{"train_examples": 123503, "targets": ["object"], "channel_attention": "se", "depths": [2, 5, 5], "avg_pool_shortcut": true, "widths": [192, 384, 768], "label_smoothing": 0.1, "optimizer": "muon", "muon_scale": "match_rms_adamw", "adamw_lr_other_params": 0.0019, "batch_size": 256, "epochs": 41.2, "weight_decay": 0.1}
Rows from block 9 of a small image classifier, named by matrix and row number. Rows with one number belong to one channel. Each number is 500 + 40 x the weight over its row's rms, rounded and kept within 0 to 999. All counts start at 0. Numbers have three digits each.
After each channel's rows are labels from the 100 images, of 14848, where the channel reaches its highest value: "top examples" is what is common among them. Only what is clearly more common there than usual is listed. The data: crops of objects in photos (Visual Genome). In brackets: how many of the 100.
# convs1: 3x3 conv (model.blocks.9.convs.1.weight, 192x192x3x3, each kernel summed), inputs 128-191
# convs2: expand pointwise conv (model.blocks.9.convs.2.weight, 768x192x1x1, transposed), outputs 140-209

convs1.95:539534544512497470509487434443545462466448464501510469496567545474423543612488474515588416460480505527491528541418534488482468410526483423505497522494580453500467603511485535478471570493538429
convs2.95:491556456431517477476551477528502475446425560548521605506443512464590500460505468488517517468472476448479528542543458503501517477509516503496453558506495558529452550497524489545476496523482504460537451487564503
top examples: object: shirt (36)

convs1.153:481403523505476529473498503496527474519449508451501540490516528506458486431527470471466481576528591469481531458455432553520445608492520518471510551449458531475464538489517498461524471552516480
convs2.153:549457514484480486478451452516506427514534512535444522495463545518609508462471455443555544465520557490489451543482540521473516468451465504491535511496453499475522512474558426535518473436495515512529487473473478
top examples: object: shirt (27)

convs1.39:594455490544422515427466420500501523508529483479484532567511525440426588456588507483540515551455545563517515495449462558510480512511527522503433462478593488473566569487530488499521416493500509
convs2.39:453553494494508502519501451456470481478535498489477472522469471479532492462496503490447454477441452513518459522454481488527467545438477493450462477433540481478499522481496489510493631478502475465542453521516481
top examples: object: man (32)

convs1.108:523502427546444527512502552461548528491446489483494466531494482472487520562458457463494480497529466536551532555466466465553499543546476451492566524478496517435482501489491540438451397530504438
convs2.108:460481515495495478452486543506485455501535510491477568553532479543506453520518478504537446548616454533589518518581468520532526564500450513527511525540534433517593513482442534484459437547516566513496498466568526
top examples: object: shirt (28)

convs1.111:568502484489432467398472502533518496476458517503531483578482533588525533527510483428490511531485515525482485513494511574520505477535556474430482458482555460538481509497501451465486558502538556
convs2.111:479467518481434501508541499486480489436465507451536435422471510538517526480469461513525595508540462482527534490461479488510464486499570512571466461497555518481471486517493581532531526504483484511499487469550499
top examples: object: elephant (35)

convs1.83:510537491526458469468511464432547499453547511470468575445563499505478519473558508559498510449492491456485527520483544459507438499435518506513484528478494562604453496625472477508516560542513503
convs2.83:557500462488516538511493489481478515404517466506481439472477476495427468578566507538535529527528497513441509523521558485418457481479427482475439484508502451487533433551535491502516452497423499590486507490475489
top examples: object: man (34)

convs1.70:540526516472489507490495534552442455513544558525504528553571471492527443473459520419571546476562479477520428554538532512498450466542469461521502535529475505437459528402557498486526483429522594
convs2.70:511451594513478509598425519503466514530520509508526515441481474537557502457480480459530496513492510492466500499547482481508485515494567479526513534552596488500566536559491462497462477451514425505532486542502580
top examples: object: tree (37)

convs1.76:446492590472467553559558522472454456472495504456516554479536485473542550543535465454461473520548573604468447515544450506414529525508414525556507534518603519502473540503504533448482485503458473
convs2.76:495450544432552504454537484435487457438455542538509476550500430497502534448424483491567471517498498483525572504523489411469432480464454469468461469474519513475504465495466493502459507513497552513602478466571530
top examples: object: zebra (27)

convs1.36:487467440559476473544524466473550505531547460509504574507577476488455538500509480527474547444524481490510449511487509489518529455415580471554453440451478457455535463492498541574474486527586520
convs2.36:524479507481466445566420473480459515518443534528510485481479472497430500464496455483487504481499520488520462533579476543489543544430487607525585534504548491547576487465517501503479524469488475519469568497505459
top examples: object: shirt (30)

convs1.45:498510462504516523474485494510498451466472489491543516471491546489506494498537457526478521492505452480491522493477459447536467519448518500485559498512503470503427484546529527479475432495474622
convs2.45:486530546402470426517437487556444489564592490473468521490505493477447504460459439502513525492503484453486445512484507574501479511591514465499527540481504484483598493506491499522483474519458439537549490493500476
top examples: object: hair (39)

convs1.147:489559519502526532439566473502569438501529557454537459534485495474559454471447456457458459454482453503444507466463492524559497462403527492480499461588440504532508539508480575584417527540496520
convs2.147:476596470551514482555423504504515489475533460456559472547552435481480498523492486526481501551427445436533490483523536575591538515491478511488565409446540467600550469472436468483495442513548521475481513478438393
top examples: object: shirt (26)

convs1.25:505507518447465543558546443485556527480429483541512535561507528456430568524470513514561497554491543447524504526435532552479511462488487542421520546539526516435487493475490472460494472535501526
convs2.25:491499503540469476491528603480500558423492567513555526533550479525497545501500509505546458542470498499437499385484543528486494530487564527554472545534485473454534516456534467541565619492491442468478521516464503
top examples: object: hair (27)

convs1.148:485527436566470480444491525489503503473533554498467551476521553522517527465503452500544527434470545447499443449589543549498535569518461486528530518535512483515506534481533521546462502464554447
convs2.148:513497509491481567508462561445448512547515479516481532466521448541517518500494505510547499486444520495519481452516489561489488534473564499511468499490548502565567552435514386567549477428487529508560487547474460
top examples: object: tire (29)

convs1.173:491464449504438493486486478487391487580540502545463545486471475516489480520509524456471530455526417474539491467453511524507497470447489524484558465551542497607468471448468494538452436552471535
convs2.173:539514550503498490534509537500454493508441496562499449524430514417484451503443488504548490451564498442536486462510485513482511501464442517441492468502530504525580470473422504581526495503468512492490589532511432
top examples: object: shirt (30)