A small image classifier, trained from scratch: 19900 steps.
Rows from block 7 of a small image classifier, named by matrix and row number. Rows with one number belong to one channel. Each number is 128 + 32 x the weight over its row's rms, rounded and kept within 0 to 255. All counts start at 0. Numbers have three digits each. After the name is the row's rms in percent of the matrix's.
After each channel's rows are labels from the 100 images, of 14848, where the channel reaches its highest value: "colour at peak" is the nearest of a few named colours to the mean colour under the peak. Only what is clearly more common there than usual is listed. The data: crops of objects in photos (Visual Genome). In brackets: how many of the 100, against the usual share in percent.
# convs1: 3x3 conv, stride 2 (model.blocks.7.convs.1.weight, 192x192x3x3, each kernel summed), inputs 0-95
# convs2: expand pointwise conv (model.blocks.7.convs.2.weight, 768x192x1x1, transposed), outputs 0-127

convs1.32 094:113051106108150121158171082191129126181131121167074093099128173105166170092136170125106121144115093102171123100156103164120166116175185078128141114088074158146109133135138150156080120151102159162129188138105102134159190073093109111112158063122138143113105165096126090149075145118138159107
convs2.32 099:124147163137114071135120085103121096086105141092149163206241130149108124115131109117144092172119194118121152077119144111112101131147126127076151159073159163090163082203108077140132160107109126153145127130139177128115149065174162123173094126140153125089157220170135168125092163112138129139120147114120131179052086134170092117103130058120145130057141093120100130108133083177092112114125
colour at peak: black (49 vs 12.2)

convs1.137 086:081081162178161132126176111161099152180123153130161109137099102122093103112102138105121069107115069121195146066124127147107133093094121143072159084174059119118126125088111083167115073121106154119090122178100093090133122100166114146173172100142103121108146135107109132118104159185135133118
convs2.137 090:105115124064131133140134092110197109198114146159169089163165177140119158122118071130143122169111137200155148092069145171111110111127109127138101097099198090138131038117090142129158137143072147109092096136127093173116100103134105072111177128094124114138113075167139102103106127063103175162118110122127197096091140116124117073117036143116073149129170083114125158103097130186151144088153
colour at peak: brown (67 vs 34.5)

convs1.116 097:126142144115152137222098117100136098116166153126116196141114140109125135093137111130215166118085122130151117088084154174121092150122103130117115153158126133161153094069170111145115158132098162103150103154163141134143114136106095096116104078165194135099141108126065191082141096089096129138
convs2.116 102:133068139101178117099152153131046127146212152093151110167135139127190082144185112107155156136112117151141100118122124158127090168173124122112155130155097117113155128115145113207119068103110104157220191129179221185120112135125137107123151093126147216107112179128136150129089107113174084128120133093176135136165127094110134118122074160125169106201066150155142157099153151095121124103076
colour at peak: brown (68 vs 34.5)

convs1.12 086:136132097102078113164181112146131110139133112099166105129141169145107134128078098105139069115176095091149066107090133099196165118138102109113115106148192094163148147077184175134116034147099233123095124135105151147107112113103082117087197138138184123123129161087153125147163114122120178115
convs2.12 102:141123125169136117108099181107175101154146103074137139138145164153117132188149109119108141144103148115160077097140131111140155081106190135095140232160162110155130140141134163115147073100102128073173109150140142168163074119175127130119123179175145114160146122124159150103106083160121156092097135098112072127233155102138078148147067114173155195178090109101155185109138101093103090134144
colour at peak: white (42 vs 4.7)

convs1.59 095:094096151180119116142110129134129074117097120104106143173140106110131157162120081108124130145145102110121147128144150126160120164125116139204172135114106131122164092149219122132213109095171136147138157122089093067135078069162138126102114075115171134153136138096093146192162139095114115125
convs2.59 098:121183154109164143127170130118147137169156176169141135138145155173194111114175165080144213185112209112173142083153138176104150122086072107162113131170232137108088171139144212197146106131116135227158102130141115152122130092162129181103087164109107142082162131178169133118181151049183115111155139133109160115102099100170133098145119148119099100120129117120071132111091133119070124092137
colour at peak: brown (61 vs 34.5)

convs1.151 104:132135173242153107090098126180146116228141109117124139111148136102117163136187121088100141106123146112111182142139126119150105126106085085113201115102125180154121118099094157104170078117151151133100144125151149170109118096136102146105128160093116094159071177184121123142133118118147179116
convs2.151 106:079132077108150174114091135111179153113121117111118133101123116152118132126103153145106130159122139128169152126121149084141110135154136122202060085133130128099187087138150124110124103107139094107134129137120121164129172077125128126191159125142133074098124140090112103138140114142118186124144134122189151126164102145106099105120137106123097122128084162121066122177139148132122149079187
colour at peak: black (86 vs 12.2)

convs1.96 108:132144103200175140133151122113200163094162138064130129135131075136093112181166155190054086151255118095143141164135137104113096147121107097099109122074162141193126152088116045143169132111118063129119096127119086138156128150073129095133110165129092138119106123158096097102136133117096107112
convs2.96 101:119130139189114185219087134122157077098086122080174131083134158109163084166147175164141092113132098155105172176118113128093129093152071143093138150136137145138126104127158165117127127117177119031121088123120129115170176156091109079113107149145169166151101098096112133080198062081116112092117118101176140118101110149114161137132122162041070129209116127096175105139093113127073153081116
colour at peak: brown (62 vs 34.5)

convs1.177 113:123115122127123113110125081175113157111090155119137104141135113152172107174100077132174153114137116099109111105080109079095113089143153145117174116132104154135152133098114149131221124152072201155102155132145108111196132135107176107117120138154074116139165107172074130126084163162139084144
convs2.177 098:111106172111152109158129086090132081162113177117122099135114135142107143080095137145104168082114109145218128114127102127118124069123131137099139179121151076073110102126149152128125137114150122110139118137153133084124132144109092139090129091131093120109123088182162145152219174146153183125124073122128134125146151129129093099112176148158165143125164137105145111089125122142156131109141
colour at peak: brown (67 vs 34.5)

convs1.105 088:083124086114092124120131149107165082069126122111135166077138118153061140196166098197090090153136154149140110116128164101117093113110089131127114129185125106128137076088139122101129104083160159087082156124140042124118139128139122125112133055160146137113098143163127207141169135102159110117
convs2.105 097:149121167177120110118130121104161151153214154161123170111175113129110113087076125116105135198088150126122140120179112127121155099110125121102095132105116130189087110181098126113178103079124103130150121129083132073165116161131140132162122213102139107065163156122094176133161137087148149105088130167134179138197138108139141100074176151166095148143168156171175142068115065101237099147130
colour at peak: grey (60 vs 35.5)

convs1.165 096:135161108096110120126128112140171084074138110160177117140126127112133099085085141220114169097101154138123146143188140130086111067094132094121128166137098092110121090207134157074107090123099119130142138172073152110115122145112078119102108126138124125082135119097126164191134113122117081142
convs2.165 105:135143140199129138113180053125178133121153117097114175108123085155091135107127125101105138123094080119177142159093083121130116164122058064192140155126083000093236141126111096151151139201144142152164112114151074129099168141130112075081114140149148124104082076151133132151103154110147103154216154105140176170125144106140177136167166143114152145235140118094105186120154157141159059128158
colour at peak: grey (83 vs 35.5)

convs1.130 104:082128160131059143199075108138109102178117097114144133085177118090166128101127122104108114087154144152217104113132147069089143125145143123123172130142092187103148150162191138110166129178136117184137134083078098176141121098134110112113120141140130099175105118182131132134149077125089103139
convs2.130 106:111118123166146090169144118152107164125135107106130139076160173220137112124130146136149090128082163105081073127118064106126098155120100107211154107149187086081122145117091125177134100127049133151119174196075152154112107184120151123136108146104187125098156074128133082159135109171119122151126162116104107100110084163116150074109183146107099168112133183115218127126142127144082144176141
colour at peak: black (39 vs 12.2)

convs1.183 102:148138123086104118148112092144103164170232133132159142147114122145202162099135143130145100126141182132170087139100166083132134080118187117169123127163148099187115159176120102126090122106200163157156120137150111160160108142144119172112126127135115077130149091102071174141131097139155093146
convs2.183 097:107173119162129135112164131124145103176132127049116093082210156153119124218152151141119155096152115086119117106156098103073044165148088135118157142180077123140070118132147092140104085102090105147114161106174143139120111107112131123126124103113092091099106163144102152152170115089176111165123131080153167158108112129136145084136089099160138128147134143064137151045166104164097119133157
colour at peak: brown (65 vs 34.5)

convs1.92 099:121093179166141166124153133141114115183063126075075145216150149164139088130186101158111130145138131178155185115067161110179142173115099166186084118070165120111173136150166114170093157156117155185140146144125130184146107103137120116156129095086148169135195118086123109149105135115117102106
convs2.92 098:107124092132116082123148095163155116058190110100096148174065158067113116138137122144130058110192087110089122083115132093131128131128133122126115195113206137131148127114151040099114111107197044151175105098122124185128113136134120193154095141155155091091138106135170118122068138114143209108086152114131117125133111068114125088138133155065118142096096139158125147110084069121081115098081
colour at peak: white (38 vs 4.7); pink (31 vs 9)

convs1.128 092:161161138145117114109145105121166083167198062139118104100143149092129134087152082068119217169143161148091089094079158147153130125149116095129255165112186193110124120084139118155108094064114146149156091155177159146109134146116150116122141115090140107134119064095143109125140215123162075162
convs2.128 092:072057124153144137074091087156137102099085221137118143139160142178135171118099187139142151104161106154043122114067072109078112147185162085072150165127134114059105114130132130118166053139146116088071146136138140140110153104150100155131155172149134105080133116081099119145114116125111173153059120135109130118097140076154166079147140081137114154178158148157130098118096150141131109124134
colour at peak: black (30 vs 12.2)

convs1.118 086:128090125175117147116090101088107072122149103157120194098179087097080080133195118122135090138091169098064145166100132113127103153081162145112164126146120134179164103088142133155087112102079150133096117137115092090118143106106085114142195127067146112131082158117110150086041148125141110060
convs2.118 097:155149148109121104162069105109081174137130094055135106166130121097132137122148156129116095110134161112114124115109164215124129065145148188092128112095115149162102127123155121149177172146179118117131149156112137150130066126136141118129110132146133154056109154128099073189107143089129111086141154147111131156103098153124097171133113146124149105117120138129136077086093075108148124148149
colour at peak: black (76 vs 12.2)

convs1.72 102:092117072079082124129181158033138128134092076140054179116054123096151145134115138104074098158126128146125033137147112141100170147109123082067129111083105173110126113169122115108073054153106117092118140128115094118084065109076181138129136111129129074063122095175147180103129132154112129108
convs2.72 100:142130187109068209185139125093209127121126104119164153132099092100147041089117132109124071125169149093087141158167143151122124139090118092132189098154086124189185155112047158143171155161094148130132181151126098121145157143105157104093081211097151131117169167151139129168124118104150121152150106103056056091153102089111112124142164084105112105111138137090131111139069095100090187119079
colour at peak: black (57 vs 12.2)

convs1.110 094:116102191185156131121163122163133113077085127138170107134136110127094124111109082135108080125253110148132111074111138114188210105090103094156070108083095107174097129143108115118150132174131108113132118134126140183119151068115113091090105099154118117137114098245104081075154090113134093138
convs2.110 097:160141133114114172166131119131126105153102079091092138094134081101140106133104135145096142135102160134140130116148153133127158072134139114129129195157184140146107154139105125109168111115104133140129094160085080090112108094125086140084138242124135189169117083137127140115167118135128122145176062141201136131181084090062091146144097131116119160129140163080128125131115087164127139126164
colour at peak: white (82 vs 4.7)

convs1.64 108:132135128104247180126162167165114061149139140076134109132130063104136127135130125076103119092126115151101111117128089105166109146137100150120149099109082121152090127170069093134097138128127095085071094154097141098141147079118117134164143150116119178110194138107171171143101114135199108066
convs2.64 106:095122144165121126175140109115140121101140125167137204112176149140130134114155139104162166172113122110173156113159073170171106170147108160069129172124130156186136132144145122112141134101109116144101152161157096090082081079153161145168154118097163117116102171145141206116158156098153169067136151130133164113112066174143114130136060114135093164034110085184131120159124075131154124114089
colour at peak: brown (60 vs 34.5); black (33 vs 12.2)

convs1.125 092:114105186142101136159126117119102194175154103128108096116101119097167126170120130101088138123131120143096125142220122199131139161136103134151107137137144188141163133105066083104095165190063106121114155140139122078114155088114093118179139072119142143114120129178149145055148097159104128072
convs2.125 097:093051159106091106129136118165181147127183114099169145113167099096130075109179083143143163108161081104052116107107175127155169085131128096105095121138175083045137165124133156184206149140145156110109108149125101109124147080096125172120140147146166105122147143138165072139136158083102135105150133133094111150173084130105105125126114107124135159102132144108110161161097072177147150122163
colour at peak: white (67 vs 4.7)

convs1.75 096:110100107132153134172074149078108165113211167126110068157116150125143146127122137106220078116122133137154159084164108214106088157117128132154117103124160116084136133099076131082121087144098137130097105106116103139099110121131154070124097139188142173116130195159166067131074185189141135153
convs2.75 100:139099131145108175096091077069111100146157135069175140124105119095207092128109178147159127128146116133122102120150133137189163102210136080084089169084150107122158120122149151127095120128111102149113134114148108133156157142114155180124123137181055109148105129146086026083101134110136155101131150123141154124163160076139125112160087119100093085088148136122047070198140133159144074154124
colour at peak: brown (72 vs 34.5)

convs1.10 102:111111077116148111133133158094112180189123122080134165100100088071140156164185145098126121175100092127150120074186092086032106095134130133102169108137120128103134116105110102142096109101122114119091129181099103147134127149107185157145103109218070094163077140126119143116125241130161127154
convs2.10 104:182124162100156152174164098135145135151139109154204187092078157091072121122109174099183164166136092146086184133104140169161220167144093112138205106146098081135131165136126149167162126139157146150063141088140121115180104142135061068155127149113099083143137119072112136109118118174118112170117152160093142076103114161111177174131196120150034170163176112141122068112103172134067139205172
colour at peak: black (31 vs 12.2)

convs1.138 102:108084164143099196198180148154103136109128102096193128127123151077148119088137122151139137144119145094115141075186098167123139117079109149100149112106112139139096135116134155077120126208140156109111143188152137183103071176109113122160097156062134116141111104172080229108094118119121180074
convs2.138 103:100077131116142116076148128171113117148135104137155079128132180102151158089094131068154119128096086183147090114102179132082099121081151118145130126107083174183173127112109109139149152140094095131087137160147127122105087089103138104113158191195071093104103117123119097138066111067102135122234145143135183121185152084106106163118186115126148135147152142131146133240160109135115168157141
colour at peak: grey (75 vs 35.5)

convs1.15 104:079088116201125104108117116116109148147131074127157113110149065106093158219115116142107158136138126158154147123171158131183098165139174114125158164103120130096145072119123155120098095096059089115114149195113118090063123143127164130148161161096119103105169106146157171161238146110120132120
convs2.15 106:130130126124106175149192162158194113096153115115162112105151141087147137102165192171172137145120131170153093119180087095107121177148128177124081127158100112082167099149126130112132112107088134075202100140111090125079160127119144098117170122119095116108154153116080144126170116116136093076135137130105132111132142079174099155146133078117124151093157122136101144111120176146143103095177
colour at peak: grey (69 vs 35.5)

convs1.48 103:075123141061130187142108180103097115119106114114117075125126200127108074061121117102137174108158107093090101103112112125183180183120147158116093123217135090100131148185110094110094157119116141119070124105110167138147167135113144196097166118135081104109092074110148074102119092171123164133
convs2.48 102:101086098135119066136165112193149183133131157116040064130147168156126116128100093113093095089223109138128077135134095086087122145169147031167111079130136162106106167144115089085123118118161124097165150131131151199093138104191142171168087127132151135175100111110151084105131093149080173153135088175139114087148151110149156124138147110131123129155093143127136151172124075129126112120087
colour at peak: white (77 vs 4.7)

convs1.122 099:136125149114087143255190149128150103142167145111059119156105165151131169138142142114097141144167191121174090130135165211165118094099119173132098119171098063107097116120112086114071082112147097141104041111110108136129091113119119154139147116165205125141091093095125147118144152133121139150
convs2.122 094:147125157131164151094119136147162103111072133162154083158187093131122093137156098153155136127138126085158086122109113093134099091167148120160090138139125113203138091139101141150136082124130189153133105188175159101087139204177095128142124110113146152112153166168135106144120096154151160139108125143115155047093087133139171157125073105129115122099103129145112156113102162187155106135139
colour at peak: brown (66 vs 34.5)

convs1.29 098:072177177152114126098094112154086124137171169143182135138056141151126112134154114165072155101129139161121155153196097123138170071113088121149168134145056173055142098144124129099099128101083135181100099120146067150103128122129094175105124174096131146120080162145125148082123141149084126112
convs2.29 098:093151114137083096101189149160081171157217155102079141138160109041115173140164113078161100143119104188183181138111113127113054108139102092120118074079118097112168142137111138118118167131158114113122131140170103095101127138098136125149107092099150138074124146135179173097122105115153095158093111125134083144138128144120107149139099154144129173091144109095131140133150146149143180158114
colour at peak: black (55 vs 12.2)

convs1.136 100:169100136107153100108084106127151143131095188139138112125157090087123158144060162204106067134080121097219143119198132129073179091134122112086062128169172153102190130104128121117114127087102067148121150146126213120147117084192077098108094086068119122135125125095141121098120131109124105151
convs2.136 101:187138124124227142084085145050056099087116081160100100151101134209046082085135115102126149137134147165133159138097071115114120134160143150097152171158113137088225126118141104175168222155137130102089252139115113143174113104107076122112114096133159130112112175165104037123161106090156138113148114085213178125109134169118104134081139113092139161125118087143067163091112135169155105123091
colour at peak: grey (83 vs 35.5)

convs1.80 103:096133141130117119074144159108169156189132126122097163154148175132153157111105062109114126119121136110172123047193109102123126124122103128099134100099101102103107127108144112119159072144141129190140104124089099135097185114106082123119127126122117058130110156116152132056180091101101120180
convs2.80 101:061128137096119155075097121119105145100084133123130132080162103124065119149106133163144176107138133150162121111099192163085054121091162123190085109129118167110071162174128143088126148172141126140092079154103116123108118129104157078094122162110087117102107092148111155148179113121168138152104135099117125138175122182105116092161109151076116108144116142145094177114114176111194119132125
colour at peak: pink (32 vs 9)

convs1.153 093:078164128133139116147137203127114134077084146115131138113098152144098109099116158148071089132058148154151103101067106107115128071134126141108127127124083193136159129084113154090083095119148114142059127131094122075097107138110168153113107142121121114122055129112128090083189132184133101138
convs2.153 098:088163134148097147091159136123168174116109119116182148088121109122079107113105158132097168125122193121150091116064104099149142115129126182124058178110140114121130145086105143097122117146107187132077102194166140165191138074145137109124088171100108090165117128122132071119191128137129205180142168114125172104105131179095155148107156120103171151152112134130120162101130115139111133161144
colour at peak: pink (30 vs 9)

convs1.50 099:092149111156197126155096126157098167157173122133139167192161190227139125143117159148137072117183169126121185149121145127112115130212062190135138155090124103082132148141093114123149166142109134099218147140106147163161168137216090121136139094146108188127172095125097149128160116157120133103
convs2.50 101:101111133149152127105163133114165139124168155168128170147123130122144122109093133129114143174094119138110139097122109158141126114165150104109087113087104111162106108118134139107131114068090097105165073153165181100127178176112135154149147160082145141146137130112117071118193196148137172112140118053158097098134141133090135097144132075167085124120172148128125101173121137141180065114072
colour at peak: black (43 vs 12.2)

convs1.34 099:133109130063136137108123108097087136162152094139140108125153098152128119109093177097139109151089084064082125093148155114134123033111083138155127073159104135100106103128105086102062114126086124140115077109102139071132109118156111165076136133150112089064106092125117132066060149117140099140
convs2.34 102:132174134088129122111117113138178132103141090136157142151129076089129164139150077084094082176165120092104150064151101163165117149074144097127132145135175096193203108178128146153155115081088098166160126126154173151141085126137159150099120173144123109133137116117136121136144117097129151155137159122127127107203150093131158101106165113165142137114125121077114125134117074132104108097097
colour at peak: grey (64 vs 35.5)

convs1.49 098:169095091108076111190140112077165136084136150116084091139147088140139099073111089165156177143073157165085114115112128117183144116127182095120098105111153090149105145122092152101181155088174145121113161115162121140128134160123136108093146091140080097090057099180143128104072078095145100086
convs2.49 093:157087149215144100093179117118198167099144131126128066141069099104071121165112133070191154059124101145128114113120102156087106138126131084097101099136078118118111095124133123086140082091131112059136114107119114110085101098103158182144100196180103082065145175128094091109127120166113117074095059109114119131206141101133137115102137140156098090153097156075206201120170148125184149143118
colour at peak: white (37 vs 4.7); pink (25 vs 9)

convs1.108 103:133156127109126094094174076107120162118152156124109195105115082151137165128116131130120146121186135132089153180123089125127086146074065094152079131110112079104100117098136126129080148077039101138102069108129112150083156114138092145116102195149149193071126172123092132117122115100129146195
convs2.108 102:146155062119141145081093141117155158126124092170128249171133132131086125124108109142095059151120159084137152128111183102144133112064150155103103131175049157172133147107103088149110079115100105113099061137151150111095108219153106122100155102129185160102116112126168120128185103108122104125132171099059109133099153131129147110163136096132099092140178159144123124133136168186100212105108
colour at peak: black (54 vs 12.2)

convs1.81 100:093098115155152159091119101108144142192105112183058146108160073186099099181191123105122177155144157131115171125102108155157149164113135114162140115113166107189154091100128146131129117158081099114132118108090127182184133093147165085119193152140119162111134090134159094163217155154128092106
convs2.81 101:118085132111114152133154099161148093142127111129109194094152140138118097116083103093146132130120096113091157102077129157147135129064131136069191129188131153090076124188148133154168132121124112115103149109121128148113102133063115120101138090103147125116168165145095140125158168115109100146122115177138090129079139084134147127064157177097135176168094126096081102147100075110150108132095
colour at peak: black (45 vs 12.2)

convs1.103 100:171105129168071144085076130120108101123142084088095148168109093117100134111129146119160187148106166120151097158122144097143187065181224187083133110100109154135110077125146151138102140102157120168190217103061081215061143111084147119062105134106189113123155138146162154162101115194208182109
convs2.103 104:079153175098149129136133085128032131105111183140160136145103175099192104147130141116144145215148119128137160098120077114103115143168163154087146177095141130032138163161123156115118225121162091164178123123144131170100101166146128120139158098154174096146150169115146138161180137110131117096142116117112090159112134138144123143122092167161094115112104088100146144167146132150142094108125
colour at peak: brown (64 vs 34.5)

convs1.56 099:124131105139098114106146118169194089157054063133105166201190141132101108131104163101068122132186130127159127167135079079143120110143153158076112092135086099086106144188069199133103167144158134103155126104108102149118148053138182105106107175131104164151109115095219092100118125126150118094
convs2.56 097:189172125122104142129155113105099105111074136126159153042085187116126095178124103099140169179101086130088189088130156159131176164110088137223114118088151118177086094074104121107135135092092142130065103118064082084092126207167085091104165111146120136184108103170114152150123112115125123179149034160124103093140162063085133157107206142175143118181130128130160128131143130126128078112076
colour at peak: brown (63 vs 34.5)

convs1.73 101:126131111111107095124108131138112152122168121179163153102121099181128170153107137133106146114158082090130106153083156139131150117138170066095219082098154137152115126148167158142106125097092138133088157110099123098104106157130206186148114156111144139194167082086123139096155123236106164145
convs2.73 102:143138113114126113139152113110136124128109166136096105107158110145118078127116151123151145061096161151095082164153134158126131082142139141161082075155131098087136132163135147083152111124168074083195189069128163095114133101086130131205128121085096063176118112136063116141124128159131076121125066134111166124119184128115161095129126079154094090140093134095143109074170070125059127117149
colour at peak: black (81 vs 12.2)

convs1.47 099:102149141146136072120175096125166116110095080116148041151174120123126112097067184085135129115186131146129119114108151100125138109144142146113060134195123122093120089038140104111125140108255131100143119148137158125124128103109109149141127144126125106127074127113129112172119126174184086103
convs2.47 102:076087098078141134135178117104077134085136070176089084085086119153114095111154131169165170078140108127188106180165153152134114068170115092178135087087124149165194113114123177117145095131150147076124045151109120123114112172164048125093070128155166121111126145087157112108092141126101125110169104147128061126115176133144128142117123096051179105087135121157129100193169153093153109137103
colour at peak: brown (69 vs 34.5)

convs1.98 095:155170117134153098124105131121132101123116101108158156138132137111112118072081137093136129120100104095112145128067118098078153096082083081116178097121126160162076117130083114147144099074083174094180112101097095077041153109127144094128175119106116127132100142121104122140098131126095076103
convs2.98 102:081112125137139099130139076155133109137135137093090123105133143111097130180151103178096122182133080117105135118136150155182129155113156158241101103046115149075138152174056066071187186089086117082127110165135126170143149180096117123168108084100085217124114155116155180155125137149180135155113143108157115112123176149136122083144116135187101145157169098122123134117134167097104125094109
colour at peak: black (38 vs 12.2)

convs1.6 095:186113146102120152100140172166063112184154174072150146141169173177130111169131113102066176100078099133116102156076152125130183172125134154136080136154111147145126118123185106140159118126114117105156153091121105162109131162118145095135120118081129179101171145127123173113125146149126117143
convs2.6 095:113124076103092100112108148166169169119192159127111118214114062091080182116172177083089149095148153112115118115088122141128152119113149116146099083075120174125115186173140060109151171113097069098154127088103153126172119096152079092167142104094074151139157156121143121152116151108091126088095167077157152109134113180115140083128096162166106128095134106093085094137065150156086141100136
colour at peak: white (28 vs 4.7)

convs1.20 097:115091135168176162136168106101150127131129114133079174128180110133129153114164095120148180142149098125077121169129114130136111072196152099112151064093108103154131059079131171140093158095159138138093174112096202140142180156173144144120140131102133174103081101167144179176116099147201103131
convs2.20 098:098126121174151107144074114157115129154111129148132113111099130135114087118081134116188123124084155139101170139104131045192114133157137139083132099102160051143152134146111109156098110142108111169115131111129105110131195098153146135059169091126128141152136089121109172147159158137130177138137143115073170113148124150191121142096143157094096102080107103198152157116081105119134202151112
colour at peak: brown (60 vs 34.5)